From a checkpoint of a small self-supervised audio encoder (BEST-RQ): 25.1 epochs.
Rows from block 3 of a small self-supervised audio encoder (BEST-RQ), named by matrix and row number. Rows with one number within an expert belong to one neuron, the router's apart. Each number is 128 + 32 x the weight over its row's rms, rounded and kept within 0 to 255. All counts start at 0. Numbers have three digits each.
Before each expert's rows are labels from the 100 clips, of 14976, where the router gives the expert most weight on average: "lies over" is the class under the peak. Only what is clearly more common there than usual is listed. The data: synthesized solo parts of chorales (CocoChorales). In brackets: how many of the 100, against the usual share in percent.
# router: router (model.blocks.3.mlp.router.weight, 8x192, trained with AdamW), inputs 0-191
# gate: expert gate (model.blocks.3.mlp.gate, 8x96x192), inputs 0-191
# up: expert up (model.blocks.3.mlp.up, 8x96x192), inputs 0-191
# down: expert down (model.blocks.3.mlp.down, 8x192x96, transposed), outputs 0-191

# expert 5
lies over: G#5 (27 vs 1.4)
router.5:154155087180111118133115076152091114119169100096099090172166059152106142107137139106148155095132078117154118114154167094100173091144079111076129120160166170157157174112141140150172147145091086131100120124186195050146153092182157165107105101084077167144162138153190110092115134126175156085096159106115121150167166100102121160142109120169068116146086148116151217103120113126162091146084112128164145119131099069106113091101108120153079147195069096139111178120141093156091106091172155166118134176155110137156153132185179101103104107160087142110164105100128148171087126140099087103
gate.7:113188214098151104122107112185100070100103128127107084120093115120071125143080128159107134130136110119135106172124125157147136136146096159177138149149163129154121121126149120147149159123149105129137104113116162172110066098150126123096151109123157087125137179175169155185106122081184109194145138120109168169151040107200113166103115118084164119131094104107195088100147170083194147177086136098194094119079118145072113100103122180073163150124142168141128089114148131206085142165094136124092163082201112171098144096155113145133135106127148159196124098112156184107146137160121120106
up.7:107112103123153160128092139052186168135201166137186133148144158120109118138123146113144142140137093119135117116109237128148144093089067157132073148100134169126087130120100148165138182080089122174123138151120112100142192124155155072113118073066146129080101143105101131110175185173207128095174096147104134117099115077099144112119120134181142115150104123151061129088132159168051115075127083121122096156162098100106142094127129103181102102127101085127170123146115168087192085172102146123145150085118149150106104113084145124073149103100125106116141122175061062137140152090131109146
down.7:111148193155131154166161155040189117160119140124112177114152070151147132121155121109191181117156128090116099168108118119080157168166067119140093130141107162096161157120130075114065168099124132145160116162099100098086146094121075121156152116148122106078121149075091137156110129141109162169203108106178100069138112140060102118115140108137105141124133140077157106167091126099112092132167212127091075112158118131089169103125126112102193133121142080089149113181099141113129192146169095136162179068134172162091158088084144136100156148130144164169167116121138196129100143153182132147
gate.8:067132155136142093098097163112124102152152190145168082133017120147160137137105080126087172131100162092136180103135136131122108147108186086167174113112147126152195106137191134106086190120091167123120179164117168139195052139140147146133127117107109128121100160103125130134165136087139156151142068155153151098131123156088088151181124119116150155119116149104108138116167123108143128101183114129102154101089133106104136092138074117159160135190110158163083112155064110088109160148095118111176169115118091181183067128093148118127178137175112180117139178157098133139153206174121185162
up.8:109135084080107105166141166115159137125103109116153109117225102132129051100174136130164049124150120127172104165092125120126174186173102161119095134102130149155105117131174134138132082144075170111193144107140133085111130166149129081076113147113105111088140115131126134176122116092125165168078081159111127113085100124147162116141133158168146104104155140132159103136098094181120175125130178121117147096184115141080113172091144177143087137172096120176120151121106120150139066091154146212048176105051098124110169148142202096111100147138115119086096111147113108133162187176126058135
down.8:134128156123112113160061124120125052150151130070185126111130132114163140140115090140146098123117109116121136068127121138150085100115164193091136092167141121126149142055182101133124105151189164198187112142149108086098135134172124108173104099108098127107108107128102106132096113144151090059106117090097108094073169101104110159174167102121109070115121116078173151130134104141110135110150148084127209076203100115120137161149081135166136098076185087112138135199166147138134111122123120114080121138131109209158128120083181134118154101060150102136113134131116072153180055106123144060
gate.9:113144151145150116145145161089107105166129092144065111184116147101109161160129100176169087180129108054102137148094099138129129064129102083132134088090103121161192118098135107084140101203132138185090092134106137172045117150159112091139143098135080165133122151151154140125152154143134156130164147120129178152158045099134142099143089146125069107144120152107146098173104141080177137159122160109131115128127161109145106079152111170123201128116122164101213132133141174072041071128141082160139153132175171138137180134151098084137135128134081057147126115106145138131161068141133109064
up.9:122137105113142193150107106115154159171096161149118128140089132102206121148102134075101097113149093129132096100123193140072137168107091095105076115158139096165070142120152135151085140173130094079096117063110129178095118112117112151147179174088114183144168112084119214139172102149122118099120112102122107148112152165072120104113187130127103087166194162128168077136186117153149109161137120144128229122090186121142126102149109117150149090168112055157177087129111101134123090109048153074096152139123117178078136153125196092100126132139134148136083109148141085115126165109127104134
down.9:158064220121207142165118111143133146186113115124097160066136100104115130111106135118141124072182155169107122151090091094164123152124132137107130089115134088136094162135090163112090122163147181158062077155162103178086129139147164133187119121094100089212161193124131093093143116146070163134142157189121136163197148078108081163132138130147093140065110132129138118096082129116083140107160138118158159160137137144152178092174110057056122162137132148144152132146105178129139124141137139147126095140147110092057142116084132189127157134182095099168109138143120124098085072123118130165
gate.10:090098110110149111132160155143063127134107126042127172181115113157101141185173160133112118130131161157085141145148104105130134158143173080180086092098116126097138140132101167172139131121112143149087131106159147103096116138141150130176107115099170119130137178142044116078075168141132179148169130177146187068143075140055085107124158178082170135187108155088107124156159103153134101130146139133126176134082159100118199151086151152156124134162171208109159132090128078095157086117131108092112176108111172155106083102138117140125157137067153171094103084183168112140122147112093144058
up.10:082128147173167115079120103064082140161116151095110109130085089068089126130133140121143102117095148080111115118117153156183057183120102127147100143140115133093174114136094087156153148130103139106117159122142114127112140120102109096141099069175092148149110155136099121133120215171169116085130110157133132143142107159116065123134144054091127133138118132113115096084123142170129111129119044096073134159120147095097116148119098058199176108095147150172154077199103131073161165099159157038144132137129103177139164115111040175140113134098137185125188123096100127165167074142148154138
down.10:139156147103134147121115131141146114071118123168099106151189099139081149133105164069123118176145106157072130173143130136153087123155152082062094172082149110116161099172125110061107144133099133170156141092101157123135179138109064117151147143184126139112175164123154174175132142165085087098143164099117112162108154086121133125109104161152146191141085080136088175145113106126097150112175106150110182205121154077145118089140143086093152146116127103061099075102093146167094126178120050135143100093167144097074125068155129091172090126107148144188146202105145108070152137101130185131
gate.11:142133071112176201089169179171074143126077097162222085102129105127153110155145132139174182179135088107174122144148116111129124171171134158116130153152146176151086101150099155155087147141069154160106120055090112094156119086081072124117178110126148148142139077187138147183099119107123129113080093085142164153136095137144088172067180108157102163084133186109157126156158186146182150102103091114166143140154130100120163112162115197066155126129154165098101179118118090126141095097123095156089127118120111107130105115110090127130147119125097135154136143150166149141184090180091154080
up.11:134127197088140127093068173144137150114092130163133106107146118117132117074125110104106147104126096127118112203072146173108102135108138116096061139127113117134118104134102148115121119116111178076099114105153168073114157099112115091110112107126110099098130199080150129162118155165114155093123086122086081147103097093128134115128098130116120089090149153145092105191146110100174151106207150159189070149146154114110096148140072171100135150110034145095129190145107154131081117123070087220151090112120150137110159133178175173126150154130142112153064126080156136134200154174161161206
down.11:154159070112169097145138130148076127124121070104171139111176143136142115115169137144160151119093164152135190096151112175128111122123116170123124101126150134085166136116144122095115078065071147159131076131159112101068138129109100114118081108168120129106145093171190101160114109143144109169111115147092072105164134095073105130100100169140125123124139093198130104152146147108079146144143155144191114141147113090144130119175122134065203199080127131085134171136175111100072192143136178118088110120090096165107120087073119069186185170166126125124065066070154118208142131151130143131
gate.12:112147132161168142162092160165143108130129127143113127073108129127172156106171131086144096128136110162100092136143138096139165055112184097139127121073151136138144180118143121144085140196135170160105157109093199090117138132117161125109110200150098161170117122108135120147137142160126103185186023163170091151088156107119138161130098130129121131161180099094139173125134129114157162154123103119098127151204117105197113108108077109184129055104174121136097125161119058100105117142153136088145147082141139208099148174095144056113152110142129121117112099200131138108150138044184122174
up.12:133096120149097077180113102120154110086099150126151135105196133173095130131102106118122142125135135112196148168134125113139128147125093068044111151154201143155116157083092102130095132065152160126146149181117139103158112127119109086103083162105153082147109166152118108177146135140118114144101100132102105095136168145140110136120138127135116096093128145189095040137180191188120168096110124087106099141152096115117110165075155098126152103131168145140089098202109093110110088182169157131140145135102118216110084142172141060159104137145099142162089196167143160219120167159098182150
down.12:092088151152189104148117120183109132113099156152133097105180106129081161194135094107112123140089144158150121035148125097153104170182139102157193169132151096140176183125123137153057094143153113092099175163172190090084122135134128189108111165169170132182099109153124120159125161129125146174099104099138115099130140078124150171179179133108108170090143169106111142083113130158087150123099110164152109137179119164144083087095109079152147048145089130107137101169153101157154098121110092165147088133116094121120130110103168142059144120144153097035119125118127149188145169077145130087
gate.13:164112095144104127080121082123099133161152116136117115183071147139091160076079150156106133094055166172138156091134096150194159126178146152164110092108083123145117120137094116174109149181133077110185095077152179074116081095139105054156136093148188082153124174115104100162138081126112107153132091156151066150126142102130103118146077152104134159103125145144105139120208117147151151119092170088063115151153157170057123193193109145124160157101169161163093139192155094138139134109179077124180141125125165154088147160140116106161134129087136106119127095104138145116061163157132133141
up.13:090132083066129168103127135138183127115129126126155124093153121121149147143140122153099154122110141137172083248078137139152141086112122087137156071045091113171163114169156088091147100131128140101156157096133132161191177151096144114087048122095102093073089083136101207104109097153123114129097113098093114076090173110124185128113118139165139106078117159142123134127098142144106166140161153143109135176160199210141151176147154075134142171159137077151137124139161109162158127179065144141111118141137150120082121129137062126108156118140149156151179078155170122093143141157151083101
down.13:092052143123159158147120139133173147130151119100123091127121142113157154145190121123116081119089112149148166142127072091141126136129096168179137073081092141141093096109080126118134171139119156089116138137159093089121156148130129087071103160124162063085118126095114198220113154148090085122110077117120149167110144154099127068074138146151166155085117100130096156137129082126122102094195137095152165026142092129141065167154159097111112081127164123063094139139171084113176089163157185181153096101172119146102120116134199150070135153147117143159095146155142110174176134127136116090

# expert 2
lies over: C#4 (36 vs 3.8)
router.2:157160091157132112130111089156087144110156084061128125176156080142102138099134106101154123115122076069178096114141160155092157100135088120094119148145171140173157164101124123178193126141099052108142140119153148090164162090159179143131118165088090147128122171079115041134135118099163174095104154094132113161174166146125142189149119091142052095053110153098125167106124149128138108151103113119156144105122129083124075059098115121154081151154083111130149141106145065159079134087171189151118132107148085146155161123163154098100123185158089143108215084109105146141071090122124142119
gate.2:091132128109137157105158125123147109115117126105137042167140094090132179144142170081128122124082171136121164126108108203110120103079102146162117181125127110165118129133046143154134145092102118181139070118174082138087139088158116070139164145157183197120090091091085102109126116128118105153102118123089131106123122109178148160086082130171105169131098179129124096153116117047116127071115103139144078160181094128099153095097107130106088136097100090161107107147157166120129073134083117107124163121128137098115097129167121193127082095159087175063116130127034166087146114109197125195
up.2:096140054127201105104061142098140143139168132133089117134127156100122092155140163089103143068069145156171124116123125126063108163103115139160121122144177154198138138044151093088195140144155144142131142098131110131158096111123111154147128162126081082148198099175131173104143135122196174115177146124114148074125100095134147175120211160141138097131128095163123086083164115124151143136144160120140133109129132108143061130120154192069129126073169089130075145179121124170203137121177141137151150129140134129175096143155112197130132062166126136099078127141119088171181122119123081156
down.2:187152135148141173113122062189120126114117106122166153172110123125096112130163141108174104141125134095159081094134125126130132114230099095156088108107122119132118120185129142125144150098123137155130112106059074121098115170176186045071179090102155150113123126154153144084156158144118138115130090144108104123091090074161135099191089162097125146099127054097106105164133089135111145135116120142112099115101151115107135201160154151144217126118105139089137128176167135144158093187152197096087177097152092182141167138167142098099125166069117155149174089122099101152106125108160060082
gate.3:125159139096113116098159130098172206127211088177214106148091110178088126111078097115121142144197117115160095095089119147108132145138112133165102124122081098170088115163127131073106126156104134101134093143125181118109150110181125144080142111150145100114108160147170128140143161128169108190066174143097069160120097142129167101065138094101172161133147161150107171138074105158133114152075161141149130109119066123142131126181112214134104128118130176110115048125110128122150112118078175147145112141162124112152117082125121108158116185081169086158126113198071135129110071145062138103
up.3:128168105084130164126101108158140198091142108135149177108160127161100113092074136188057180093157125131126131171104122097132111154147112147151126143139144096140119141091170160128110167161136101076126138105153196104140098118128092108133087134143113134058121165112121093158095159116150144125128115130146066102153157091134183141077121099215117133151156180129117090165152190157125172111072118107121212123154122136162080145170106121100126079091119154114083131134098136029218147165134047146182145116155085152095096114135175124106124119114159139158096106131112143142079051165148153128
down.3:111134129117137108181110154129098152102134157104093162143165150129131098106155154113121093128152145086171162129101116163132131156105163152145055097047101104189169144101125164145106176196073157122108132128163159139154133142116142143130123098131068112168189143155130093093094105113102093172096177118134141156091097086132154131138161141178175102124169130129148115197015096184140202111117053070147117114118139092211112151161148128134076103096111082147086099143138132124158094145146131142114190161112145116130165098170119137126159168098123089148084158184095147161132088071168106162
gate.4:130079131162099139060149169126110146107074132133137187117121089131129101144164175132094162134162109088148075149146142095222156103180133119104108117098088125133115108089078128089121102173150154136151133166121166134124054100130121081090063145157103135066142133171084143145183119112107195133165107223151157118092036073111112109118088149177103154111111181123117206157169145118186130142155137144089093093132137130186168143151180115108082118100124149169122116110111099141173107137119154094131110135139129130078171145149129181125114137099163127088145163152080167149104191136155125134
up.4:135090127150150117143106138086195130171098142094151105144095085126157142156138082061134107178165109103140085149109097158160117086173127102099071082125155128148155133134184113121121201183097157131155129108103113092074076139124148219172122144104182114174153167167098135137119156142143131138126133150172126120130134182123139134139120141103155071155152090093095140146155100126180155099171159144061039100076105171113094179090156153125096176067081147122098178153059107096096140065183162110145116138094147159120163139099139146173083165148106134148160062141118108124167117148139142110
down.4:154112099140129122110142137117098087141136177113145115081093168086126153155118146095162112142181153073108196188121158143056096110073138115081073108100141133147157160091115147119095095148120133109099049158121110151140156104109131148085071174121123153146143105127158143130099057095128087128093204099150121089100131091176124114184064131097116122124110123120147156094216150157131092101194097128144118111141124129179140216089140076101149108075119105085122126152133127126150123133076104130125155126137123166107191164126096189149194075147144101127070174121085148123168119110100202118
gate.5:093154139104149151134095147141106114142119126148150098101143128113077024114132153116143138099125096110108130181181078162111091115124109180167094131105202107085101117107089152163011083084118136093090126104152100117148076100106128181130166136088135141147171103140144078144109080194132171143139150183096160165088136145096140163119075149094114132108168138123101100092162097127103141090199120123060112143157123136122174137134114152162155158114138156157116121134117144169071070141172109190109122153179164060111137106149077129178116124199179076130131145137150114153173094139089139127
up.5:169112132105123111103159165138157078049141143138123103162142210136171137150152140179087134116103093144154100144053128101143112160157134132112119123106103095153157123078121110097157118169128114133093146100109131083181103125108111095128110080124152082195098110138196099171165121145159138123167143114132084140145148123164123146187143092168118101154160103089090101154126154169104183119108144125108098110100155078139143091120142138145137093166056164106138201132170102096173162124151137108172104123130079112200063164149137129115182062159144108131216175046091118189130119154098091160
down.5:140145134151151119114103109107102127101107112126162145145133141138172111088186111102158114112123116139130099161172098069087115164195082141125128123047120162157210103046165121125078158131076083123121172099129142167164119121152122120151111109179053107158147178131142128134171119110085118119082139146103174179121131158156138131111127099088107104200156093169159106141097097127140182142106168098097073128107132115189093125123113137216125144105077129080129161129161121149070112065163093118127147132148135165219113151058133137092135141172123103177193112118083125084166137154111146085
gate.6:109095135102081156133098182148112146109076120153128111138157138110086122133124073153112113096194109143090090113102165055124140102146099102095107142122150167172167164118116103165076102122119066156149090087121153174147127146117111169145068140112111088161148110135140116168091145107109155134114088182145154133090038145156132132084134163108161126128123155199187106130128155152164133097061077137148130111107142123194094117124103142158089096143118149101106050132172140118170183159128118072196132054165121124204115160096101076141084146123138144174126131173171154067080087079135148143
up.6:118106103091184090090049133127087223125090154116118103158073156161104145141094110177149123115169103128140142129096088089122134102175052166128129192111161106136133121131159133152105086121065090112157108166101102097139110142103173158166109157131131080133141076167107084127118159134135112107086103160113186117134127145117123130072123097132108133155106137223185071155117128104081155156073104145153109119087108082186125127111079131155109153112065174129184130132139092171140151102127118094148144135187149081145191151155160110066073124151196125120132142090109117072086106136139113099
down.6:155119112071079131111112119111167140153226123204103152148108181109124080132134095125153095104091126126108153097068114135151093112137194162183104110117120155113091064145154149094077090080121141070125120185135172146117106172169205129144112123148114152142094108138095120148132149101164113139116098194139140174137148199097051177165107106138130098158156119124127087113125177134172081185177073082165123106136099069108145139164118110148157164152100166111112098124082114138099102105113110166137148168197090160157170101116144116143085110165127132109158085167130154114112082096080128089
gate.7:170048053159164140119125122122143135137120129165141131171122136155140189136098112126130123135144189155094128169155100125111142140129145172115183129123193144112104111134141113130073113194147118174142092168100134128205165138102188052122095119102094117164164077131132149131151107148131048103124150122134211135134099141196147122190129124187154192177121112200118102124122160157178124075152161100099172119148053114134167095122108173067133130154176153145066126125120146099173098128152127170119142153064117110128119166158087120158174139124109112138149097084120109108175077145106091118
up.7:143149090120086082143058158065094069136115118127083092110106114113117132122098174080154133146172152142152120100095118151096103229097087098171121140122134092126093117135088134092147065129174115122107091110136077133121144119110117147150132085106131140110130148180146098117086073123132188183074122107049117108109131098167132160153147119160103145058136132078129102175131136164158097116135142071183118171162132115084151163094142114121079109130145166083127169112144110098140148086093095104150141155136204151149171091157100147101089121107162117190111108109099112150025104083154061141
down.7:140160146163101142070083071111138127109143125107114125141122132157093158118127088132067087164124097177158137090106129109098173176146176165106109104146147182108092074144144165189141195149186143114153128186135119118173102092131143136109147168134138180149047117094143155147104153116122153108101197112124031100075176146112085142144073106151121204076169166149092107161036140167129100156109133130091156128155119180076137109122171097143160089159132130161104121177138063136142124130096161093119140155158115141112143060102118159091139160135171130111151109113168162083151102109110092122
gate.8:126161085161118161135079079142085112099113088142089171099103148191161104139126137123112101123124143137108104150197180094145111112174178184086097111087049131121176091110101134143111131141109160111139112122155163139149144087174122160133088084182138100139084188117142151053117116199130106129102114141113106084133123110126150112093191144129115122145170127167138096117137174097081146104111101184077096104156186186115160115145115120166122111180143121172130112138137120212151103142145131163118146153104116069126074163116148088136132181134101078206079182169122119153155170106075061115
up.8:129095072133163140137189146059172117204169155098147130175167108108059110088166102076122144142147103103176129122072104159172140115101092090144127180157205110135099152147158085108091079073184099147150118195129102106061087152142147041127142128068106115112122079137073160148123164127164136064146169129119120132136161129088130095130117157122165101104124088132134150124096082133111088144133141099144135095135100127087114152132159140128119135054129133025181124152111133087109141084107164046138131130162130175155140087132107125100124114075102150090115096142092124138117123117093148129
down.8:146118151168113071103058152084131140130185098107121171075115141135141157157149191124092069158159116082167126124150163069106134111139158164048156106081094133109140157143099120097202201133100120170151110149075182185100101135121132135132097157144126147178115118138133152051144126135157152136112139191084174046175172150159148130106131150070155129111083183115109098149112125060152147174101091096124093107095071137173137093127117079163119155137154161144153133143146101114092125111116158164192139206133128119104131131126161148131146092174098108091126134123110130083171077143158096126

# expert 0
lies over: silence (30 vs 12.2)
router.0:134115114170112122163093106135102119113175168106092096162126031125113095103122110092202205188129093146107134072159155173117173120156125108106110137173142164134151152159135142217161133166156100144107104115123165095141139101140143164118116113085112180211160192116146111149123107178165143086113130095142130137168150117102109170187133093140111118105100118121177142111133159155187094143226067112146160029142116092089080118123095113161102144161092111146047144149140169095099141118163132167100108136150190152131146125132159153113159177139106140151133118140101149157129111129076131125
gate.4:120106135052167116139120134137079112089130117081166123163109157134120110143157097138141072116128164156112120163093109112099091119109176170144160090122147125198133174078125173097074095071084132163165088103148102148095158185136086105148139110084141139182125062114108107143126146117200082153108107142128131178172100183169114148126078090155096149128191106071104109162148111133157150135116146149128101152116197184188136124126138157121095181139163163115074204066129180141178144142128096077147074091071124164144154184135134195084108087112158117098131137108122154127134125122129161164
up.4:076106098155180138102105122165162134170178119151118119141134153163146083155135101122123146097112149152077094110095076040134145118162171133085164153140142095159086132132159126143092118136180180086171120143131165045095088180191143168115148101136146127046113065128131129121178106119176101129112128142087115133141129139105081143107123175102130137125142109164123149089170145185133120132121179142123171096164141209092107135069076139113166111150111095135144104114128190165083124025144171132113086123132084095172088084139104127110139090175181133131108159164126121082082185130136159123
down.4:082083134170168115174117103092117172118132147113132129116117159104119115149183100196124117111162116173182083109125140117145149110150152147136143155126165132120086175088101149166129123178147129139164126171119120145093149131120114177076115053099126181103132054138124087166138118163169152068138182151042129122098156090120116116118104142100129132121139077107170176124170137121083138107111095130114114070148121124092114083067129090070067135124203117172080187136154133104148129112141094181203123099144135129189131114174084160098175093096134192104150135087133119148153217103156155154
gate.5:193063114124174099194171117122117198138155085135174131143058128117097073132125169131092175138142089120089130134172107173154121195114111154111132155112201098146151124131120124094002161131106179119156079132141104116167108039156154142106094122150104103104125112131135132105101153094140090102080120194114113081139169170118125096189125091135121108056135101127122116168123133102109107113111118166169133111107150120124127173114126111115151166076146130109131156119136140145116093146142129109195167096124066160127110128071175088141126131110165089139111120111147128146087039179122109074
up.5:122160104129115116112114099150142146115148150132208131128112166139142066070135107110113130123174150082222089144143139175101136168079151116168115123130105091116146159142140128123100105115159134078165134121148128116151091103124093095102133080146109085143151167105032154131151158135148077111115117161122082176123123155061175104128164132101086132085150115151177127149125129135164142174109095110204223094101140129143115178121134110093079097132092119156175140107131168132097059101199040107175101112094112132168155087106133160167119103139104129110140074140148146172164193201148103129
down.5:180096179116101096163146138120123173062151087140141139105067144109116115147112089119182135132122095192126152101152121169067112090162155071135070093144127169085136108105110131094169150109135106093116121111171163116157122118123146133136210082092197160172122102113203200101165113133097133104131157148170161081124187150100136104103154122088093118168178164138153114070113072088126141118172145140107150141136113165130108083133163139125117142154173174115088116154194109129128128123172096136171067100155072153106149114105148180139099072136079131108145111052083085153098133142110182094
gate.6:169131098123124121123114074153159077136158129077148104156170111123066167114130095099133164134093166124087136143082095165148072135093182140116106134125103139123108114046125076117173105101099138088092166094122144127100102178139160124130130112105096158221103067164085152114155107111095094130145107137169122133122115121071127120157154172109139137116147101132159098154164123129163118100124116118162133147103212111102172162078127140175099079174057141088205050126120127158136158106113165163106147114138109139127099079144090062178157180116112118051166103156133178066151164125108087164
up.6:166149073139089158109129144166167084091170137123090108154166176133111123129147095046162130111075119203098093141136180157113127117123134128093076146116096155161087148131117098101146156090089124110099154133146159124161110136140135107093141116103140170147131122226074112146178126119098062136133143117105183177101125164102128131082159136085090166137133110142163084153145154178119139157134125131147135101107159052135100179107108092216116121120114177075147120113111159181189176098145181109113163112115153149091075114105105103149153152085121190067172055129133135092156169120126073101
down.6:106165103076093120070155078081151145122146107150118108160187082119081088144108120170130090079127144153140089178156073183186180127173193102083082179084139173129121111153089066120089105135167096143133169146098144167106140148098145098142130108189107110113135130095162104089200096163122136162158118118032123123119089136143103119046154073105117108126139113184115101163104160121122112132124148144121163187149162113186120133154171141147138127162147087103133165133146129105083168146165181144147180107087133154086161132084122176156140166122142142125088129175128168092140094172162092130
gate.7:117199176136128127177120140089082148170130138145167155164096136116146159184120151051103097106141058108156158045158121116177104179140155103131121104091137173139150098153117120134129051207110180151134078133086158174178151130097097132128100180176129096124140100135128136211103126123130129114142158093154105154158154108109127125102051135125061086132134125133145128153143129179158132083100139176131118143170126108109101115092130120135151136105190103143149153108169158097164130052126150118133136136163140108169169093127136171098167149105100090202191229122155140106123099149113148125
up.7:160168145185092142200116154118123077163168144145137144124075091139143128156100166088095164168166134146117113141150151114100125174101123075095172066132134064091178120157117099115101145133101127168139107137216157167148084078158129078112139135126117173161142110123111091136149071077103215078153189156119089079177142117131133111101126179087106110175152105117124114142141150134122180182098107124107139098151166099132131105150098070125122187152167152119119142135085146051175129083102110135123113099083160177134098095087157185094091128147176110113164146138154139078073132142123129067
down.7:182171091114104112134094178137133131149059130150127107104120147053160120145095160111117117067135078128125080119152169180158101169129135131102109123154098085103101133158080150136124118179089146159141207096142102168082163128155180163150145127121132101131165130084111180101114117155095150116139150107110096094153134081194158193149169149108134113172158154149151066172136100109092127110151158119129107137167071066115130135149136146109102119113130106119076070101162087164125181124055175177115135146152159125111055156146138114138201090168145072124201112109080149068093085129107136157
gate.8:079151136111061070092086115133145149115153155168141153115105137105077083109127154153197104107047134109116098127187130167179174116144109107206148124093117165194101149186170108121070102108137097034125088201126115121126083147121137142113143137114077112116132147062134122114083119112113124094098150096101189177130116083108071109119126119104143157143168124129139127119113095109086162103118139107123130161075121144115081119087136135109148145096175105214105103152131099108170105140107164104192186105107121157192116179099092099098121061144106121139164129132147081101149086163098121110
up.8:146145099123088106141131109086086144110140177187140156104084157125124108058104174087125097099136113131123118167217136128167104150121137095108124070150101095134092204169073099101090125143085154104132148111065159112116129154158157177159150110127099169107181184075067092086112148106135084118134113084144106165143165090082073145065129114142138104175134120151077175131183134109128110089100088128144192163065122094125117086148096109069140145128158167138119102089154112124140143079157145119186144126126129234169118134115091156111152097073133089094135103150114107151108129111101127181
down.8:139151119113137127121165115163133071127135124137082071137097132147186069146116081103173121145195165106170177101112169121144128168097170124133145102193140117150137084110121148179133091158118169075152165066130159206068091100118143104110112157094139153167140138087131104094095185126096098125151139176193130202134155134196128092117090152095101109154126078158156136113172112119109174116111171112159141089122158111107090210093120128098077116137109173138064094150102142076139124146143145132137106183123125144104150127149152075155134172199048055127082156147109145132107119144131104120
gate.9:126139170101065083173139121147115117192060170210151129120130155111124100119119152163128161118137202117107128097104137126133158120189108047121102130119158151180014166176131120136091161162134151083059100063175151184136186100125129125122170092147132193121162130129124128131076118114171154125093117067094127199155129143172099083163139109136150156137118124135090123177158155134085078139122108173086125118111108130130118119173087127152140141110132109155108145162137143163158104186108090099095114130108137176127103132144118132134097092120170110197103100069082167139087155088165131131
up.9:122106083147168155139110058148103133136172116095088128128156112148178141140136104160094115086143078191159123129124102125130124156081169211135164103177116147093139106142115106098170140111189116187211160166087107132132079133126159125076178122104159108143092104069126158131126168062099154060132145195150160099072116116143116188112060127126112095095138124081147174090159098139150180088086135109152120120131108130161136129065145135067108115098159112086188153152170149111077175047134136147132140136153089138081131155139163158124111172121108144095135157174128111097147088139078145135
down.9:093161122099164157143080085138173203091133118113104138164193158143124119131103147212102163106110076130143139192160083138158073157149142181118131110078191191133180102098162106129134125112150136064145116159161096144110096158136101098135131090178108089099118127098161160129152159141149097057074070136146119154119115110064144147181147141180073134082115079149162144084106079106140163107123095116133111079166151108116104103088084064127141175144167126118171199125135117146155168079142128132069119122128087117142154105195146156150165153140120162101100193146100120159109147136131116145
gate.10:103147123108145085130136094139106135124129090114165164128120095123102077089131104109071103077138136123157151113201111101154071116123119140136120103118129082100118087135152127138141112195180135097070117047136147170096135133107126069150159115195146180114140082187149153110110112082107129161118050112132124101112144109087142142152129092209070123168128140115134091143093114173141085097105132093084093120100151163128158116115160138146096100153160098104144170195100158125157146083116076092141124110116128124236092165114100073158146120147114119231150099085157164145141171167156115190
up.10:106197117104144089106140119133102158177059138109165113075109143096076141112129110082091127070108140172174131109184123160140072135131124157077119123149123131077070152129148126104172129135159111125089163086125199083124098056144130149112096120147118153083138171106138119141167158106126142152130158129125178132123182155088102126100154135129076105167140161178153087112107058117168142110053135096088082135160129166162154112090155119089112173071103152140143091094169150070137097104108048079128169136112190084131099146105110083151127136096054107173165146146189111132115155135116074150
down.10:113147088153067097124105157113111110129121090095113094153149164155157112152135117152133144144081167171079056090097117138101129107162093171132124150125138075131169098138118137096096113127079134118186118149148087068166148112134122124079100159155102135072084144116204106102137144143078146151082111187130095107142089062115107085059136119161129104132212130084122138109101202138167120158172081143110157188115107157091120160146187109084118127147116127178124163193059097104128087150121137176082159120052122115121097095161128096111116118149129174104087115178108136080114160158099110063